From a checkpoint of a small sound classifier.
Model: log mel input, depths [2, 2, 4, 2].
Training: 13100 steps, batches of 64.
Data: trained on short read English sentences (LibriTTS-R), 26041 training examples.
Rows from block 6, named by matrix and row number. Each number is 200 + 30 x the weight over its row's rms, rounded and kept within 0 to 999. All counts start at 0. After the name is the row's rms in percent of the matrix's.
# mid00: scale 1 3x3 conv (model.blocks.6.mid.0.0.weight, 128x128x3x3), inputs 104-111, a 3x3 kernel for each
mid00.26,098,176,314,135,247,181,170,222,281,292,211,201,191,176,224,225,206,211,205,177,199,177,185,205,217,184,170,224,185,242,192,145,237,197,238,213,224,175,179,267,179,155,226,194,182,225,214,197,182,191,201,209,203,203,202,188,208,178,212,205,204,200,186,235,204,190,176,138,202,195,210,170,225
mid00.27,095,171,216,196,226,151,199,223,164,212,218,181,210,207,174,253,205,221,186,213,154,201,172,163,248,179,185,176,158,272,211,162,165,226,195,206,182,187,190,256,219,179,245,241,170,155,194,202,184,199,187,200,202,200,207,222,160,219,195,162,178,216,216,210,188,230,172,182,191,181,175,204,159
mid00.28,104,153,193,128,166,150,164,145,195,193,201,182,218,213,203,185,209,199,213,200,164,189,188,218,208,238,208,228,231,192,160,183,137,205,161,208,259,187,198,180,141,204,242,224,213,179,185,197,219,194,196,192,205,186,208,212,166,232,194,203,204,180,182,192,180,197,226,184,216,207,180,154,212
mid00.29,101,167,310,182,240,186,152,282,242,227,187,187,212,211,185,202,193,228,209,216,207,195,179,199,187,199,178,179,157,260,227,231,156,177,214,183,223,203,230,181,244,221,169,212,171,223,205,191,201,201,191,202,202,205,194,234,201,161,178,181,186,208,210,179,227,208,149,187,136,169,233,199,196
mid00.30,110,218,222,215,150,217,195,201,146,210,171,212,173,203,171,232,182,187,187,171,209,173,177,199,225,154,121,188,198,225,237,226,220,220,211,192,221,223,252,202,231,166,169,237,222,246,203,204,214,209,197,197,209,202,197,232,192,189,191,220,159,168,202,210,218,194,195,206,247,204,213,167,198
mid00.31,098,152,253,242,230,193,167,173,249,235,185,172,185,173,237,187,180,184,200,215,146,183,177,216,158,242,223,215,129,246,184,226,208,167,206,236,245,198,173,217,231,204,173,214,222,226,214,191,192,204,205,194,194,210,196,195,190,199,225,159,191,178,203,216,204,174,180,181,166,225,243,228,193
mid00.32,105,172,207,154,266,159,203,247,167,210,187,212,194,181,194,198,211,185,184,194,230,216,130,136,189,221,147,217,241,198,179,190,122,175,233,181,217,158,195,193,215,219,305,161,188,222,199,199,193,187,198,196,182,198,184,186,231,200,174,220,216,189,236,178,199,172,168,197,180,250,161,228,192
mid00.33,115,75,255,230,227,236,264,195,178,181,191,216,219,204,251,234,210,202,200,241,213,182,202,266,239,178,196,200,232,169,234,206,143,250,153,221,189,194,204,254,222,139,160,251,225,237,199,187,206,212,197,199,206,201,210,214,212,204,209,210,212,200,187,238,192,235,219,213,214,201,207,191,188
mid00.34,096,180,146,291,198,218,203,222,184,226,175,187,200,199,220,185,208,219,194,190,176,244,220,189,177,186,170,227,173,163,184,190,134,192,148,249,200,301,228,228,168,194,145,203,233,151,190,197,207,185,173,193,207,197,201,176,184,196,170,203,187,201,205,177,245,200,191,135,145,155,191,162,183
mid00.35,099,216,196,202,294,206,211,267,203,262,178,155,206,220,183,181,211,186,229,214,180,188,193,189,167,192,177,211,177,179,168,149,162,199,208,243,228,231,196,220,235,280,229,202,170,151,185,197,194,195,197,199,203,198,202,175,228,196,183,203,209,209,207,206,168,216,198,173,219,186,182,215,177
mid00.36,104,185,154,183,257,254,191,172,89,353,200,185,165,221,208,232,212,215,200,180,212,188,220,224,184,172,191,163,126,171,156,230,235,166,193,122,194,205,266,233,167,274,131,254,131,227,186,200,193,201,207,218,204,200,203,175,223,195,196,199,173,224,216,222,176,209,199,208,190,166,210,199,198
mid00.37,096,140,260,244,183,195,191,169,270,182,197,213,174,210,196,193,212,240,211,177,241,172,232,157,203,219,222,228,240,210,196,188,193,208,215,172,142,257,171,191,198,237,240,212,153,212,205,204,203,205,216,213,215,209,207,189,220,195,185,206,219,189,194,218,204,212,220,181,152,209,227,182,224
mid00.38,090,141,224,198,239,183,209,192,216,232,213,219,230,206,210,194,200,195,183,185,203,215,150,240,189,165,171,218,197,205,206,170,147,222,157,216,215,127,237,233,199,178,201,146,217,286,200,201,206,183,179,193,200,197,183,153,172,194,196,170,195,178,207,170,180,179,215,203,145,205,192,177,191
mid00.39,105,198,176,203,223,184,222,228,254,168,202,150,186,223,197,199,199,190,206,198,181,206,213,163,192,214,180,186,205,149,131,145,207,230,214,185,194,237,227,127,204,122,271,146,259,153,197,195,190,203,197,202,201,194,198,234,197,179,186,207,188,195,211,193,226,226,210,219,186,248,181,229,176
mid00.40,090,211,159,310,183,189,222,215,188,228,179,209,192,244,195,216,216,198,192,161,194,183,236,205,215,219,265,199,232,171,175,253,173,277,178,171,196,229,258,205,195,196,200,193,222,239,216,192,202,201,187,211,201,198,202,260,185,232,201,209,252,217,177,242,210,179,166,193,197,206,150,205,221
mid00.41,106,155,102,173,215,165,170,209,201,190,208,199,214,205,213,209,225,195,211,195,185,212,180,194,227,235,179,216,141,166,210,220,159,150,212,196,265,201,207,183,295,195,132,201,203,164,221,215,203,186,199,209,210,200,195,213,211,226,230,247,209,204,212,193,224,189,215,165,211,201,258,189,179
mid00.42,102,261,165,280,149,118,153,308,275,125,197,210,221,178,196,215,194,205,193,192,225,203,169,222,185,186,231,208,204,176,266,196,227,162,170,253,169,167,242,173,114,183,170,199,181,147,208,210,196,206,194,193,196,197,199,217,182,178,199,216,189,216,164,125,183,192,184,200,217,157,195,197,183
mid00.43,092,249,177,259,206,184,203,191,278,256,198,209,193,209,199,182,199,186,187,156,188,163,200,200,122,224,189,214,157,276,246,211,173,241,252,217,178,194,179,258,196,288,268,253,208,177,190,202,215,190,183,204,218,202,203,175,235,240,165,191,168,227,196,193,150,240,192,168,195,199,218,204,175
mid00.44,102,158,218,217,316,234,150,234,178,182,212,248,188,194,225,214,222,201,252,175,196,207,198,249,204,227,210,225,190,197,139,252,294,210,180,173,184,246,190,159,247,237,244,125,180,187,193,201,213,197,205,189,206,209,206,231,185,190,160,225,188,229,197,188,193,204,190,189,169,207,184,200,266
mid00.45,097,260,133,166,192,185,159,144,196,168,215,207,222,215,165,194,191,179,190,185,163,239,221,138,195,154,213,202,274,183,194,282,168,188,198,197,150,219,193,245,245,162,266,229,254,241,193,193,202,214,198,194,214,199,204,189,232,194,234,184,172,215,195,219,181,198,209,224,216,260,202,175,193
mid00.46,100,165,154,194,215,170,267,203,191,225,189,245,190,174,169,198,207,204,179,191,263,195,187,242,199,203,217,190,197,175,172,227,192,173,187,160,171,203,204,233,241,244,221,210,146,308,214,210,194,194,198,206,204,196,199,178,205,171,221,211,229,201,184,218,196,197,177,225,194,180,193,218,210
mid00.47,109,242,186,259,227,129,261,227,238,141,227,194,213,190,239,224,186,188,190,260,171,199,138,307,176,227,174,182,178,184,201,166,204,208,253,189,150,202,202,167,211,129,232,218,173,198,207,194,194,198,202,193,180,192,193,189,212,193,210,162,157,204,246,213,174,187,235,241,226,158,168,196,217
mid00.48,093,239,179,233,123,144,148,232,164,216,196,177,185,233,197,198,193,153,186,154,199,201,239,201,210,197,191,224,180,162,197,154,176,153,203,153,216,238,163,177,135,261,161,154,160,170,195,190,182,199,209,203,193,190,205,203,181,202,161,200,198,155,221,193,138,187,178,240,235,225,194,234,201
mid00.49,101,272,233,140,205,250,208,183,186,203,189,201,220,161,221,213,231,230,192,157,170,208,112,244,200,226,227,236,270,204,130,171,172,243,215,172,239,140,149,204,255,226,187,221,234,219,190,194,214,196,217,215,194,205,214,174,237,206,218,188,190,168,193,199,169,220,221,197,189,198,176,223,230
mid00.50,098,73,184,180,167,184,197,253,126,195,186,176,211,177,161,220,233,232,207,169,202,222,127,188,248,217,218,201,239,228,265,207,203,157,272,88,177,225,176,152,216,200,221,224,194,224,191,191,204,206,194,184,201,209,199,194,200,150,147,203,172,186,205,175,226,234,240,194,191,157,211,202,180
mid00.51,109,185,244,171,165,188,261,214,167,217,229,207,218,185,197,208,203,214,193,223,208,217,241,180,232,177,186,180,232,228,175,221,168,228,204,181,225,216,273,205,194,222,152,190,159,211,195,207,205,195,189,213,208,220,211,169,189,202,170,203,216,235,211,232,176,195,144,209,189,267,218,193,195
mid00.52,091,148,279,239,188,142,157,210,247,221,160,194,203,205,213,216,187,230,203,206,231,210,202,211,278,225,225,201,200,224,262,174,190,262,182,192,242,215,230,263,212,237,208,197,174,181,206,206,198,202,212,193,192,209,209,232,218,184,223,196,177,184,210,228,196,163,192,212,225,215,198,246,264
mid00.53,112,213,151,137,184,209,160,158,153,176,220,201,207,200,199,172,172,186,170,201,219,199,222,215,149,216,206,159,265,155,221,128,186,135,122,172,174,171,244,182,244,213,219,178,227,207,206,190,207,191,207,189,191,198,203,223,185,224,184,147,207,209,189,212,226,217,255,199,186,202,202,179,251
mid00.54,103,281,193,138,176,191,242,139,216,234,200,204,176,205,213,230,191,203,200,189,175,178,200,198,210,222,191,192,229,232,139,240,162,182,296,259,149,156,195,179,162,182,175,223,250,229,208,205,194,207,189,205,208,200,198,171,172,179,233,181,242,221,187,236,215,218,164,185,135,179,204,228,151
mid00.55,094,99,261,307,208,154,169,190,126,165,195,193,186,206,170,225,211,208,197,163,180,184,244,184,235,230,204,217,159,266,210,188,238,215,181,144,194,201,167,238,144,179,154,165,184,233,192,195,188,188,189,195,203,217,210,185,224,165,190,197,187,185,182,205,155,219,225,213,209,180,224,245,204
mid00.56,087,223,237,222,178,143,199,184,129,288,184,187,185,211,194,183,174,195,172,186,200,204,244,209,219,163,198,190,210,172,191,160,208,224,209,194,256,175,274,219,162,253,247,179,181,265,201,187,182,185,199,195,199,207,197,159,224,182,212,183,192,210,189,187,229,224,122,171,185,228,167,196,175
mid00.57,094,165,130,177,190,222,199,171,213,175,197,183,192,189,177,169,242,245,217,201,204,168,213,185,177,231,245,210,210,245,245,171,184,163,128,203,134,105,211,225,176,222,175,154,182,171,182,194,199,189,196,195,200,203,205,176,194,185,207,187,163,212,199,200,186,193,237,193,185,220,176,186,182
mid00.58,100,237,182,221,201,200,64,236,172,265,213,204,173,194,211,186,224,199,214,155,218,161,241,244,195,220,212,228,203,154,244,151,192,207,180,212,203,160,185,259,259,164,256,203,174,223,193,195,191,204,207,200,216,205,211,194,161,194,204,226,190,160,166,189,250,245,227,246,180,229,255,168,205
mid00.59,096,165,262,203,222,196,277,247,274,241,206,250,214,195,213,183,221,199,217,214,218,206,190,231,195,172,141,217,220,249,216,170,188,323,227,181,221,200,209,201,191,186,261,184,231,245,198,212,205,193,206,217,207,203,203,171,204,168,205,162,200,177,213,248,193,206,166,206,217,156,173,194,186
mid00.60,096,222,210,199,200,136,167,158,147,170,212,211,210,187,201,208,221,204,220,222,211,242,175,200,199,255,241,228,219,158,153,161,192,179,242,212,157,200,143,213,292,177,145,179,223,158,215,217,191,199,205,212,206,200,206,228,178,203,174,146,185,182,183,193,213,201,213,151,234,196,185,233,213
mid00.61,098,226,202,248,271,183,155,186,172,193,180,187,186,191,190,197,212,242,193,164,267,254,173,182,212,229,242,181,277,243,266,219,177,248,143,222,225,282,186,232,207,208,246,245,233,185,195,195,202,184,196,202,201,210,209,208,164,199,201,220,186,185,214,206,244,217,146,215,174,255,159,226,184
mid00.62,111,174,176,178,152,192,208,259,173,154,211,210,184,180,200,209,182,192,176,240,200,177,181,215,243,219,179,191,206,170,169,145,137,181,126,150,207,221,137,260,141,229,223,254,179,185,176,189,196,203,189,213,200,193,195,187,164,212,183,200,192,247,195,195,205,214,246,253,144,240,170,165,182
mid00.63,103,253,197,159,214,130,174,227,228,207,185,218,202,195,201,200,202,211,194,194,195,226,217,198,188,222,200,183,181,196,196,139,214,194,204,219,201,188,239,183,140,193,194,238,212,218,191,193,203,204,196,218,203,201,195,166,220,194,172,200,176,193,215,204,152,183,200,215,200,208,207,180,157
mid00.64,091,214,189,243,180,237,151,192,223,200,205,210,199,188,188,192,213,171,186,274,220,181,157,246,177,191,163,182,215,185,181,207,182,171,208,184,193,265,218,175,294,198,220,177,176,208,191,207,209,203,202,202,191,193,204,192,224,159,225,158,161,154,215,173,226,194,212,208,242,183,149,219,208
mid00.65,101,149,206,223,258,244,223,146,282,196,195,196,201,165,186,206,206,229,182,167,208,222,164,177,202,195,207,158,165,165,194,263,141,187,185,239,251,201,214,184,236,155,298,195,223,163,196,192,204,213,193,200,209,206,195,217,203,225,257,195,198,218,212,139,192,197,260,158,138,255,177,209,185
mid00.66,110,212,197,189,174,156,185,244,228,204,174,168,193,194,237,195,206,185,214,163,168,190,231,183,173,193,176,212,294,187,137,262,157,99,280,153,150,162,164,230,195,134,227,290,205,211,195,194,208,217,223,195,197,202,211,204,178,197,244,230,203,229,182,170,208,185,222,278,222,150,238,208,192
mid00.67,098,195,231,232,208,216,182,143,152,200,189,189,214,180,154,169,225,230,171,182,170,186,212,165,198,195,203,205,243,230,197,267,232,200,196,177,220,231,263,143,223,230,168,209,157,231,206,202,205,198,201,195,192,198,193,202,198,162,168,190,216,195,180,193,202,207,174,214,182,224,203,251,202
mid00.68,094,229,256,231,193,185,202,209,196,160,204,180,175,200,186,205,214,242,184,252,230,176,220,218,226,225,257,233,239,276,251,206,228,204,254,216,203,246,241,239,189,173,172,152,232,195,196,201,191,194,187,188,208,197,195,234,215,221,188,191,212,213,157,158,207,197,186,201,181,223,206,206,228
mid00.69,097,262,219,246,225,213,128,194,165,242,176,190,180,207,185,223,206,227,197,129,201,224,230,185,222,234,239,216,181,191,193,222,146,102,291,231,233,273,195,247,192,187,238,299,186,119,199,198,199,193,196,173,211,195,192,169,175,236,173,206,192,221,188,190,189,227,181,170,210,203,167,187,207
mid00.70,093,193,230,246,212,258,226,174,208,197,186,189,212,191,201,207,213,215,203,133,178,199,157,205,199,221,260,151,181,171,257,235,250,169,174,165,236,199,289,266,156,244,183,197,196,191,207,199,199,199,193,198,192,185,188,192,202,250,185,174,215,172,191,215,202,167,151,181,189,242,196,200,184
mid00.71,100,235,229,170,228,208,192,155,216,186,219,186,203,181,185,201,163,208,204,226,177,212,241,203,202,175,216,214,252,327,246,195,193,193,231,206,227,113,268,276,196,198,204,211,221,177,195,192,210,198,186,196,197,190,203,179,214,239,174,189,175,231,172,177,226,163,196,228,160,183,183,185,202
mid00.72,111,195,183,230,219,137,209,114,144,118,193,204,198,229,204,195,164,209,205,186,215,192,215,232,197,166,230,169,124,148,181,199,166,158,171,173,150,232,226,152,174,173,213,229,177,158,192,199,197,208,210,207,199,205,202,189,192,165,191,165,207,208,186,246,187,201,211,262,247,265,232,179,171
mid00.73,098,287,226,255,171,279,214,177,199,244,204,193,186,183,249,189,192,188,185,164,179,190,142,241,221,166,208,179,327,291,176,192,208,212,210,220,229,148,193,227,263,194,157,173,165,215,203,188,197,206,206,204,201,190,190,240,200,222,187,197,222,183,234,286,181,205,218,171,180,185,172,180,182
mid00.74,100,208,258,211,172,238,266,204,248,176,216,178,191,208,224,199,204,188,176,223,173,189,210,231,227,186,181,216,226,281,262,190,234,212,257,233,170,204,232,246,165,282,256,126,212,286,193,192,205,185,208,194,204,198,195,210,201,219,169,183,245,177,209,187,191,163,236,180,217,197,232,188,214
mid00.75,093,213,203,284,236,212,211,211,179,227,204,210,198,201,200,210,178,238,211,201,215,175,187,187,225,182,267,213,264,170,188,207,213,215,219,251,199,225,154,210,190,229,291,187,153,235,206,197,214,194,205,196,194,193,198,192,184,213,203,210,197,166,154,196,214,181,203,148,177,163,174,180,247
mid00.76,105,148,241,217,253,210,238,323,251,224,212,208,203,177,206,204,207,214,230,240,176,211,162,256,185,186,167,228,226,241,206,180,175,184,175,163,221,220,199,179,182,212,122,187,160,164,204,204,210,196,190,197,200,191,190,247,152,186,224,198,179,149,161,178,201,176,237,215,204,221,228,185,179
mid00.77,100,243,340,270,196,222,177,303,159,272,205,205,189,195,228,172,203,214,217,183,232,211,203,247,188,191,231,189,243,217,269,232,227,197,262,150,262,266,256,286,211,196,248,229,207,175,201,190,198,195,190,191,196,202,204,243,185,205,212,208,207,187,186,204,235,173,199,231,222,206,212,178,186
mid00.78,107,214,159,146,142,188,293,155,172,155,224,170,179,227,197,200,189,196,212,239,174,188,233,213,159,205,212,209,267,196,159,146,160,217,220,134,141,187,160,179,177,201,264,136,137,162,186,208,176,210,202,214,200,192,194,206,247,206,189,218,187,215,208,172,189,175,207,227,210,161,235,200,204
mid00.79,102,290,174,173,194,215,188,164,241,213,211,187,191,196,200,202,206,159,196,221,214,208,203,200,231,266,169,179,335,219,165,176,209,173,211,218,260,202,214,134,297,171,231,173,199,178,208,183,204,190,201,192,198,197,194,211,224,238,180,176,167,183,181,183,181,165,202,206,229,170,245,183,207
mid00.80,112,216,187,141,148,256,181,218,145,181,219,202,179,188,187,195,189,164,209,271,180,190,170,195,190,198,198,201,134,207,186,150,261,258,143,224,169,211,177,205,170,255,213,186,261,158,196,205,206,199,196,199,200,188,193,198,220,211,194,256,192,250,210,203,269,191,230,183,205,203,189,208,185
mid00.81,096,222,154,203,254,183,275,151,196,189,171,194,217,206,213,191,218,217,199,184,190,208,176,244,186,222,225,161,221,245,172,199,193,220,183,263,218,189,168,184,230,240,209,199,162,231,198,201,204,197,198,198,203,211,197,233,179,226,211,191,203,204,186,205,230,225,201,218,199,127,195,169,211
mid00.82,104,133,216,152,147,121,211,218,203,195,219,195,182,231,210,206,174,169,196,192,177,229,244,227,222,186,194,197,156,181,187,213,253,151,212,250,184,195,172,178,178,137,195,248,231,213,212,204,195,209,208,191,201,190,204,183,172,193,179,208,158,223,218,186,203,181,217,212,249,200,196,222,199
mid00.83,095,258,86,200,206,264,153,288,246,172,194,211,169,201,198,217,220,222,229,170,148,147,185,180,225,211,221,215,193,167,175,158,155,182,205,182,165,182,144,214,138,178,213,171,199,162,190,202,202,186,194,195,205,191,202,210,194,218,203,211,189,247,206,197,220,171,221,179,197,189,240,212,195
mid00.84,103,264,254,227,223,184,169,174,231,294,182,219,202,225,192,213,200,189,218,189,220,198,260,182,218,180,186,199,226,220,177,236,195,174,171,220,208,289,199,225,228,160,137,191,171,162,187,189,185,206,204,180,202,196,195,193,232,163,213,169,194,205,198,210,188,186,169,221,218,172,163,207,191
mid00.85,107,253,202,247,205,238,281,150,146,121,184,164,197,181,202,203,229,197,200,205,170,213,201,189,209,200,138,169,204,103,252,153,246,212,183,197,166,239,283,223,222,169,128,185,261,186,210,194,203,210,201,190,205,204,199,187,192,233,201,191,169,222,195,180,204,157,191,208,158,140,173,165,189
mid00.86,093,227,232,183,237,243,266,190,155,216,181,218,205,222,234,239,176,196,182,208,221,205,230,217,225,153,180,201,154,287,217,211,165,200,189,145,265,252,205,237,181,134,224,205,238,193,196,218,203,193,206,200,197,203,202,189,192,197,164,194,210,226,223,202,196,210,204,233,168,158,140,179,210
mid00.87,102,158,193,206,203,214,276,161,188,172,196,217,205,219,222,205,182,176,165,181,238,214,226,157,203,193,172,175,180,156,189,147,223,222,225,189,244,199,183,188,183,185,154,214,123,196,203,194,188,211,211,184,196,184,192,188,214,204,211,239,222,209,205,198,210,216,237,249,203,163,207,204,170
mid00.88,112,117,255,280,249,223,185,213,163,155,186,195,186,241,195,203,176,201,199,186,161,188,239,165,243,190,206,206,177,172,231,227,229,197,172,241,198,216,184,146,212,163,175,256,154,170,189,182,186,209,211,202,194,186,190,199,191,194,172,195,195,201,227,155,232,158,182,219,257,225,187,194,195
mid00.89,112,168,211,218,154,179,199,227,198,152,200,180,230,195,189,195,178,199,200,215,215,220,157,226,178,186,239,191,164,171,219,153,212,200,245,166,214,222,218,242,237,230,142,165,262,198,217,196,201,206,171,189,189,202,195,187,213,192,250,181,215,253,192,163,230,199,223,213,189,145,163,213,204
mid00.90,100,171,211,188,193,202,300,282,239,261,237,186,183,187,198,190,184,190,205,249,224,209,169,175,198,181,190,224,204,252,170,207,189,178,170,125,231,139,210,157,185,201,213,254,223,148,196,194,205,206,191,199,180,192,196,205,203,228,286,204,244,169,226,185,240,239,226,202,197,199,169,210,196
mid00.91,094,181,257,186,260,274,270,193,187,233,196,202,185,202,203,199,190,217,215,173,184,180,194,191,172,204,216,172,180,225,215,180,182,234,185,242,176,205,279,173,133,272,204,146,212,195,199,193,211,184,202,195,207,216,204,231,266,163,207,224,217,211,207,232,133,162,198,194,198,163,192,254,187
mid00.92,097,266,165,114,161,61,174,157,180,302,195,196,173,213,163,198,175,207,196,237,243,180,259,136,231,143,171,221,176,176,208,224,188,203,172,208,170,267,156,178,140,157,246,170,203,234,210,192,193,190,196,194,192,191,182,237,222,208,198,217,204,209,194,184,203,226,185,185,174,200,140,181,202
mid00.93,101,178,186,161,199,186,187,88,186,206,188,210,216,182,211,228,206,212,202,193,225,208,181,239,221,206,216,216,227,220,233,177,115,158,242,149,155,179,190,216,255,214,226,178,155,219,197,204,201,198,220,200,199,199,197,216,211,223,192,225,187,183,179,222,177,166,214,233,274,232,163,237,200
mid00.94,096,106,207,276,218,179,231,227,137,142,200,191,203,188,200,216,214,183,212,181,159,183,186,245,222,166,190,175,253,165,214,244,189,185,251,149,160,194,224,129,136,189,191,183,159,192,220,200,197,214,197,207,199,200,197,211,243,166,256,209,226,207,261,203,241,208,182,219,268,212,189,189,214
mid00.95,101,141,199,131,169,191,170,182,202,157,203,221,191,198,173,175,211,191,209,183,248,255,171,190,164,202,221,211,179,154,208,213,205,219,138,174,218,189,204,290,196,241,218,203,232,283,206,194,192,200,206,208,185,217,207,200,190,159,204,189,207,169,223,228,200,185,218,202,187,247,180,211,212
mid00.96,103,321,109,82,209,212,255,248,275,152,197,223,215,203,209,191,234,201,201,186,207,217,214,226,169,224,211,182,229,147,129,198,170,310,218,248,162,302,156,172,186,184,213,158,206,191,182,183,214,201,190,198,199,193,198,226,174,177,180,184,176,200,217,207,163,177,248,190,176,208,168,185,195
mid00.97,107,199,139,190,171,187,93,126,225,215,217,211,226,216,199,177,206,189,182,214,211,248,205,210,186,235,178,202,188,173,200,195,274,185,179,240,180,229,211,218,241,199,163,186,243,237,196,194,199,208,212,217,188,199,182,196,219,167,232,191,203,213,274,182,201,177,235,206,260,255,206,213,151
mid00.98,105,193,231,196,177,182,217,201,222,176,191,229,215,187,208,225,199,217,225,186,229,224,179,207,196,175,200,246,186,202,227,144,198,259,199,206,188,194,216,156,214,160,206,159,273,203,195,202,194,225,225,220,183,199,215,197,204,187,212,197,224,163,191,156,196,213,193,196,215,232,173,200,201
mid00.99,094,178,167,197,102,112,210,243,188,90,213,198,195,169,209,217,223,197,210,249,221,203,190,241,178,218,246,235,137,200,217,162,227,212,195,223,238,151,216,224,143,195,238,225,262,225,215,208,199,191,191,207,205,194,202,165,213,213,185,222,217,194,219,183,225,195,173,189,242,192,237,227,215
mid00.100,096,231,148,233,270,282,120,180,204,210,190,218,207,205,187,184,179,192,215,225,229,201,236,168,238,147,218,191,166,150,205,237,231,162,161,208,162,176,142,251,276,245,174,237,196,214,198,204,199,204,183,191,187,206,202,187,166,189,178,174,213,190,210,158,232,242,204,227,146,219,197,171,164
mid00.101,103,232,219,129,153,183,169,222,205,174,207,192,214,215,181,169,205,190,192,207,250,239,238,244,164,187,237,182,205,139,240,193,186,126,145,270,104,149,184,204,170,223,156,235,270,149,210,194,201,198,189,194,205,203,197,166,189,220,199,210,212,202,246,204,195,149,256,139,229,167,194,194,162
mid00.102,101,136,138,210,181,176,194,197,262,200,208,167,193,197,184,193,209,200,190,226,214,148,181,186,245,201,194,190,215,197,216,254,279,172,195,235,189,224,215,263,194,132,233,210,292,156,208,202,209,206,206,200,199,185,194,193,269,175,225,204,196,169,176,183,223,211,184,191,234,246,177,143,203
mid00.103,089,252,205,104,190,217,119,263,166,197,175,184,180,208,200,191,188,192,171,199,209,172,213,192,176,181,208,190,239,270,200,165,193,169,164,217,197,219,259,239,235,257,126,206,208,187,192,201,201,193,180,214,197,208,203,213,185,174,165,209,209,197,204,217,187,237,198,141,154,229,152,219,236
mid00.104,090,318,192,205,143,185,198,290,169,151,209,178,206,198,198,190,220,187,223,217,190,206,216,235,228,191,189,243,146,190,235,170,149,244,206,171,223,199,207,266,191,211,237,162,183,178,198,211,203,183,214,192,184,196,208,117,187,215,161,223,215,171,219,195,240,272,234,193,232,238,194,231,177
mid00.105,090,186,283,263,257,238,227,263,207,181,182,202,196,231,183,150,229,205,190,187,181,219,238,148,109,232,182,163,196,266,229,209,216,107,221,161,184,237,241,187,216,126,180,200,190,126,207,202,205,193,202,195,216,207,194,226,210,183,198,202,221,193,245,182,228,190,208,186,197,210,214,228,156
mid00.106,085,140,204,234,116,138,170,201,195,264,157,206,199,169,210,168,202,217,220,144,217,195,166,200,163,188,214,182,238,186,188,249,191,209,239,187,269,170,182,162,307,245,227,250,207,225,218,190,202,195,202,203,195,200,213,237,229,193,212,202,213,209,194,183,212,191,208,181,188,169,234,192,206
mid00.107,106,210,223,183,161,201,134,240,242,246,180,203,199,191,173,210,202,217,195,237,206,161,234,195,204,204,223,217,216,206,193,191,186,170,214,196,207,222,180,201,178,179,221,209,206,208,185,200,206,191,222,209,199,205,206,218,197,173,191,199,213,196,173,193,243,236,172,219,259,242,164,251,230
mid00.108,092,210,276,127,258,158,141,144,166,289,212,202,223,189,209,221,213,184,192,160,185,210,212,216,180,259,198,159,251,232,166,186,176,229,178,191,285,191,231,204,240,211,207,183,157,209,194,203,208,193,178,204,204,189,199,200,238,197,154,159,204,178,176,230,185,188,219,231,187,159,183,204,147
mid00.109,092,147,194,190,212,254,137,140,158,131,147,187,242,206,227,214,200,196,186,155,202,183,206,173,184,219,204,234,195,237,145,226,141,246,129,192,230,162,249,167,277,162,237,131,261,234,210,192,204,199,208,195,197,207,192,155,195,198,153,213,169,179,151,171,180,135,191,185,180,211,181,218,208
mid00.110,100,237,226,127,229,205,164,194,153,182,197,215,217,165,162,214,195,190,203,221,237,250,210,202,219,188,215,157,210,190,208,196,182,166,204,256,167,214,199,251,224,223,197,185,169,193,204,197,217,202,205,211,213,187,206,192,175,189,174,225,186,200,219,233,224,168,214,191,154,184,166,188,178
mid00.111,084,208,193,197,179,248,201,165,244,212,199,196,202,206,188,207,185,242,237,218,203,197,200,142,210,218,261,262,156,265,260,198,190,206,185,234,188,212,198,228,242,204,227,188,214,115,205,199,202,189,194,198,213,198,208,187,162,243,203,179,198,180,212,159,198,162,221,178,197,154,269,256,218
mid00.112,107,223,188,174,205,172,218,244,345,272,201,208,194,203,176,196,233,193,208,213,248,222,202,168,188,208,199,167,239,204,266,207,243,253,235,238,175,151,213,252,188,212,211,225,241,165,195,193,198,195,188,184,198,188,200,215,203,213,189,214,171,205,217,211,161,221,218,203,151,152,198,228,172
mid00.113,106,152,118,207,257,201,161,175,227,176,187,210,216,208,198,205,199,197,179,186,214,194,202,177,209,177,188,165,98,152,160,169,157,234,231,226,183,94,137,198,200,190,197,287,278,192,213,215,201,193,213,206,196,202,205,207,202,240,223,227,215,193,219,217,179,238,219,189,229,235,150,196,218
mid00.114,093,311,248,222,233,157,205,200,237,200,198,196,205,202,212,179,178,201,204,205,179,192,169,212,221,206,239,239,197,200,224,170,174,159,179,205,254,234,226,67,246,172,243,126,253,164,195,208,219,199,198,182,200,187,197,164,162,187,179,184,198,203,202,184,166,235,209,159,194,223,215,171,224
mid00.115,100,241,77,204,175,109,285,218,174,145,203,202,175,176,209,185,178,202,210,212,206,170,169,195,236,171,184,225,188,177,201,217,228,207,204,205,222,174,254,241,135,160,269,237,197,208,193,205,202,215,193,189,196,194,198,182,156,186,197,155,196,244,176,160,187,189,213,217,185,167,180,177,227
mid00.116,089,257,263,243,154,240,198,260,174,232,204,240,224,242,168,231,187,195,190,197,248,230,206,166,212,181,191,180,247,135,270,222,138,165,259,157,157,236,168,246,160,158,143,216,221,202,209,214,213,200,198,195,199,193,197,282,172,226,159,230,160,206,196,189,161,180,190,206,215,225,188,170,185
mid00.117,101,143,194,195,310,206,167,190,188,205,215,214,200,224,145,212,186,208,194,213,205,191,163,147,236,202,247,188,197,198,165,199,191,247,184,197,193,125,252,272,197,186,159,208,215,222,198,200,191,206,190,189,190,193,194,180,202,156,264,202,181,175,188,178,228,212,200,226,186,179,215,240,179
mid00.118,104,269,212,257,209,145,182,172,194,169,180,182,180,192,227,214,210,191,210,190,173,173,162,202,215,222,164,187,168,205,243,259,149,267,154,254,207,214,311,169,172,136,205,207,176,176,199,184,191,195,216,206,214,213,211,183,212,178,189,194,176,212,178,232,204,183,209,176,261,249,156,208,203
mid00.119,113,170,171,208,219,213,181,178,147,146,205,230,210,211,212,193,215,209,195,196,227,179,231,222,212,217,199,215,145,286,199,152,141,145,230,175,153,161,278,175,184,221,180,277,202,200,208,215,211,196,210,203,213,203,211,180,176,199,203,209,212,197,214,196,219,194,203,224,226,198,197,184,223